A small masked image model, trained from scratch: 64-pixel images, encoder width 192.
Rows from block 3 of the encoder of a small masked image model, named by matrix and row number. Rows with one number belong to one neuron. Each number is 128 + 24 x the weight over its row's rms, rounded and kept within 0 to 255. All counts start at 0. Numbers have three digits each.
After each neuron's rows are labels from the 100 images, of 14848, where the neuron reaches its highest value: "top examples" is what is common among them. Only what is clearly more common there than usual is listed. The data: Sentinel-2 satellite tiles (TerraMesh).
# fc1: MLP up (encoder.blocks.3.mlp.fc1.weight, 576x192), inputs 96-191
# fc2: MLP down (encoder.blocks.3.mlp.fc2.weight, 192x576, transposed), outputs 96-191

fc1.119:151129118131102120130144104121089163154135160109135115114131149089120114088101121104149143102139128135134128143142106113140123137134172118137154137109123117110099115120134101124087096125143095094133115078160112159177144114120127130119087143151088126106094134097103117155102087091128152101
fc2.119:145112130126130132152128171121172122132117145158161093097123126193123131135121136146141091156115118151148138106096083152137106080127105095125126128135120110127124103113103154116107150155108124111090152084126164121075132105113151153132136152127145119159152106101135116130127106167147112144
top examples: water; bare ground; snow or ice; main land cover: water

fc1.165:130130147130100108146119137161065112147149143109105120138149141159132119112159166110084149091110140147140180088077142137133119149136119141138157129126123117119134119146131126121122164079124139123167132135137143105112149127125119142104143101108099120117154147090082152098132133135129112110
fc2.165:132134132153160149109116112172110129115132177096147167133149135086156141120081127179127135118101132134164085124112118163121131104091164152155135124124097143136106127138129115155124096077131193143111145169108146105155142125130114131120130141112121096153097159170146112112130145144103132088
top examples: snow or ice; main land cover: snow or ice

fc1.247:122106136120137083130118090184163135156121094135152120188129135105095152088130119123158121151154137136134081104117111129146108147097084057153107119141121135148130106132136113138077094141118121139088133156164174108130133128120141104114156166166096112128103077137071123148156108119166121099
fc2.247:145114081134117165154122139064117087098122155124110143091140138155137121152140137120139147129139143113175136146139096149101185109143160165144117122127107129149124121153143085091132156156142150172144128123125063137137153123121111151127151109134149160131166135097156089133134147120093092164
top examples: water; snow or ice

fc1.349:115129130125148133113109144121139135130112140140116112111103092127103147153138116140134117141099071136096151127153127123120124184111128172143091118143131141122141140162131097088119108120127174109087147100153150121092089124118145126098147131103173078075166119107095115151159147127172175160
fc2.349:120152123128123148156120142125119094121140110104143159115135150122125107129124121122116176124139122117114094155118173117144156079133098138150140131127133139136102095109133146169155108093132133120120137167118094109136118123130122112145104114133055144146097119143119140129142126116076054115
top examples: snow or ice; main land cover: snow or ice

fc1.77:086097122111093109082135093107081097124150150123099114150148129139115133116159142120121108141127152130091143146164150146148151126134174105175149158178194180173174159150155161105156089147134153104125143117143176122133156103152126166125136173131135128117116122139134152160131128168101187152
fc2.77:135161110142112099065113111070106123110098122149117069137119137095138141110163113118123109112137153127098136139143146130108160126123065115104115181162177126131117178151147099129095126139129152107103118138125142120114092125101137125129150096146163157071123130062117117090160136111186143147
top examples: bare ground; snow or ice; main land cover: water

fc1.207:127119131105100126151141103135137109144143136117150104117106118142181197123078134109112137102137174127095149130132094145126086116127179128138122112158127138103108127108121142137087140131124108144151088128126104135125187117146128113139061077084135080131128137125116122142148156124118149125
fc2.207:128131134139129109090117126129132141141136161170115148166130157102122161102133126144121131133152134090205151123146145166133110066161148076120134130146129149104111145119116128090121131115141153173130125138148195186135130147129133146153113140113194107145141143083140131155108155121128140138
top examples: bare ground

fc1.395:154121137120131114145143103111091092161136129131125144100113084131152133111110135171093135107137154147129150156136088120083147180111141087096180135123114134121129144138135085151125121094141140114154101096168112149134132126133125133136045078140105109110114153106130093200097119132148111107
fc2.395:144110098145107106118118115124122200120123165121155119138122114145177139166111102159130129083106121119143144086152134130107145119101156134109138098145132129107125156129112122122144165150120129098108142092130103158082150126119129147112121107136175136088130150119143088140127127165111093141
top examples: water; snow or ice

fc1.236:124116151098119148132122139181102128125127133141171114135065169069168146091120133129197087137150129112125133137127155131105170119103146134148114121137132129137106142163125103117152165157151175076124102114125135128129137128126135137111135101161120109105121112123106087138139142123121118164
fc2.236:123129134112137112131121143173139136123123090072139138115113134063058122112166117154148092133207111127164153126135107115116101111139152134188130141123123123129138154173165132141123136128120162115102180133130111158123100136124124147141138142135105153132085119114111121101128121125140083114
top examples: water; main land cover: crops; flooded vegetation

fc1.524:127102136131110104116127183104104130153138189137113092133128143049129150133147137125163177118152112152119125159142158160143136125156138133153154117119151145116104143127111159136108091167112090149140125114141137153120114115134109174115119110133121117104108090097085149132109143068133112180
fc2.524:122116143127106090128125152123139130149128182168126110169137148138149142098072125143159162115101132141097107185148135162132076126126102155175134131099115129107135093108119132134164178141141163157174140093115160148141139129120129140105190157121117135177091149127133137070114145137125154124
top examples: bare ground; snow or ice

fc1.439:149121103137157119088094103122138130108121156108155136119151097114128164131177171138075073132156143142140163118097100124137099141099118135107140099157093135129136106123136173101110083122090141161125188132121147120124163121153109152154137097079128146130121136159116160128143148127147097122
fc2.439:148133124139124135084119098137129109113124135146135120149132136102107115153157115148111116160088174221101132151128074151129137090110103139096133137133122162151138154107137166110100121133098150091157141135092163127132089112113124151116149141158121166100174134142128147115144130157164184130
top examples: crops; built area; main land cover: crops

fc1.327:133127152133132124147130129137115123129138118131129117135133142127086141123131157124144133140135131132182116146120165150134106194117156137137131124114126136143130154127141132169134116139152090127134157111147115150138101108135129144130150142163144127122107111127124122118126130100110112107
fc2.327:136136126122120153113145133096149160134127133129132126127115135117152118131128129074156107142137132097097137136126049131130148109096096092121104119104122130144116110105141131085112123131120137110114111132123143105104091131143134122109146126124103137145138106090115093156138119189148140104
top examples: bare ground; main land cover: water; snow or ice

fc1.209:117131137165110172188130141110132133123135118095114099126100121123166120153123102107093108102065133131124152155120129132095134132158134150136128134155139144125100111080160107135098129085146127108087128113120097121132090114130134120102108135148147128119092094122134215117115117154136140127
fc2.209:144115105117128132136130045175185133115132155138092140133130060150117147088104120155121133080107149143139165195156132152085109137106119132118134138129133164116140112134171092101154116128129153120172095110149072125163147118131122139153125142169108086105149117105154112135117140142124149089
top examples: snow or ice; main land cover: snow or ice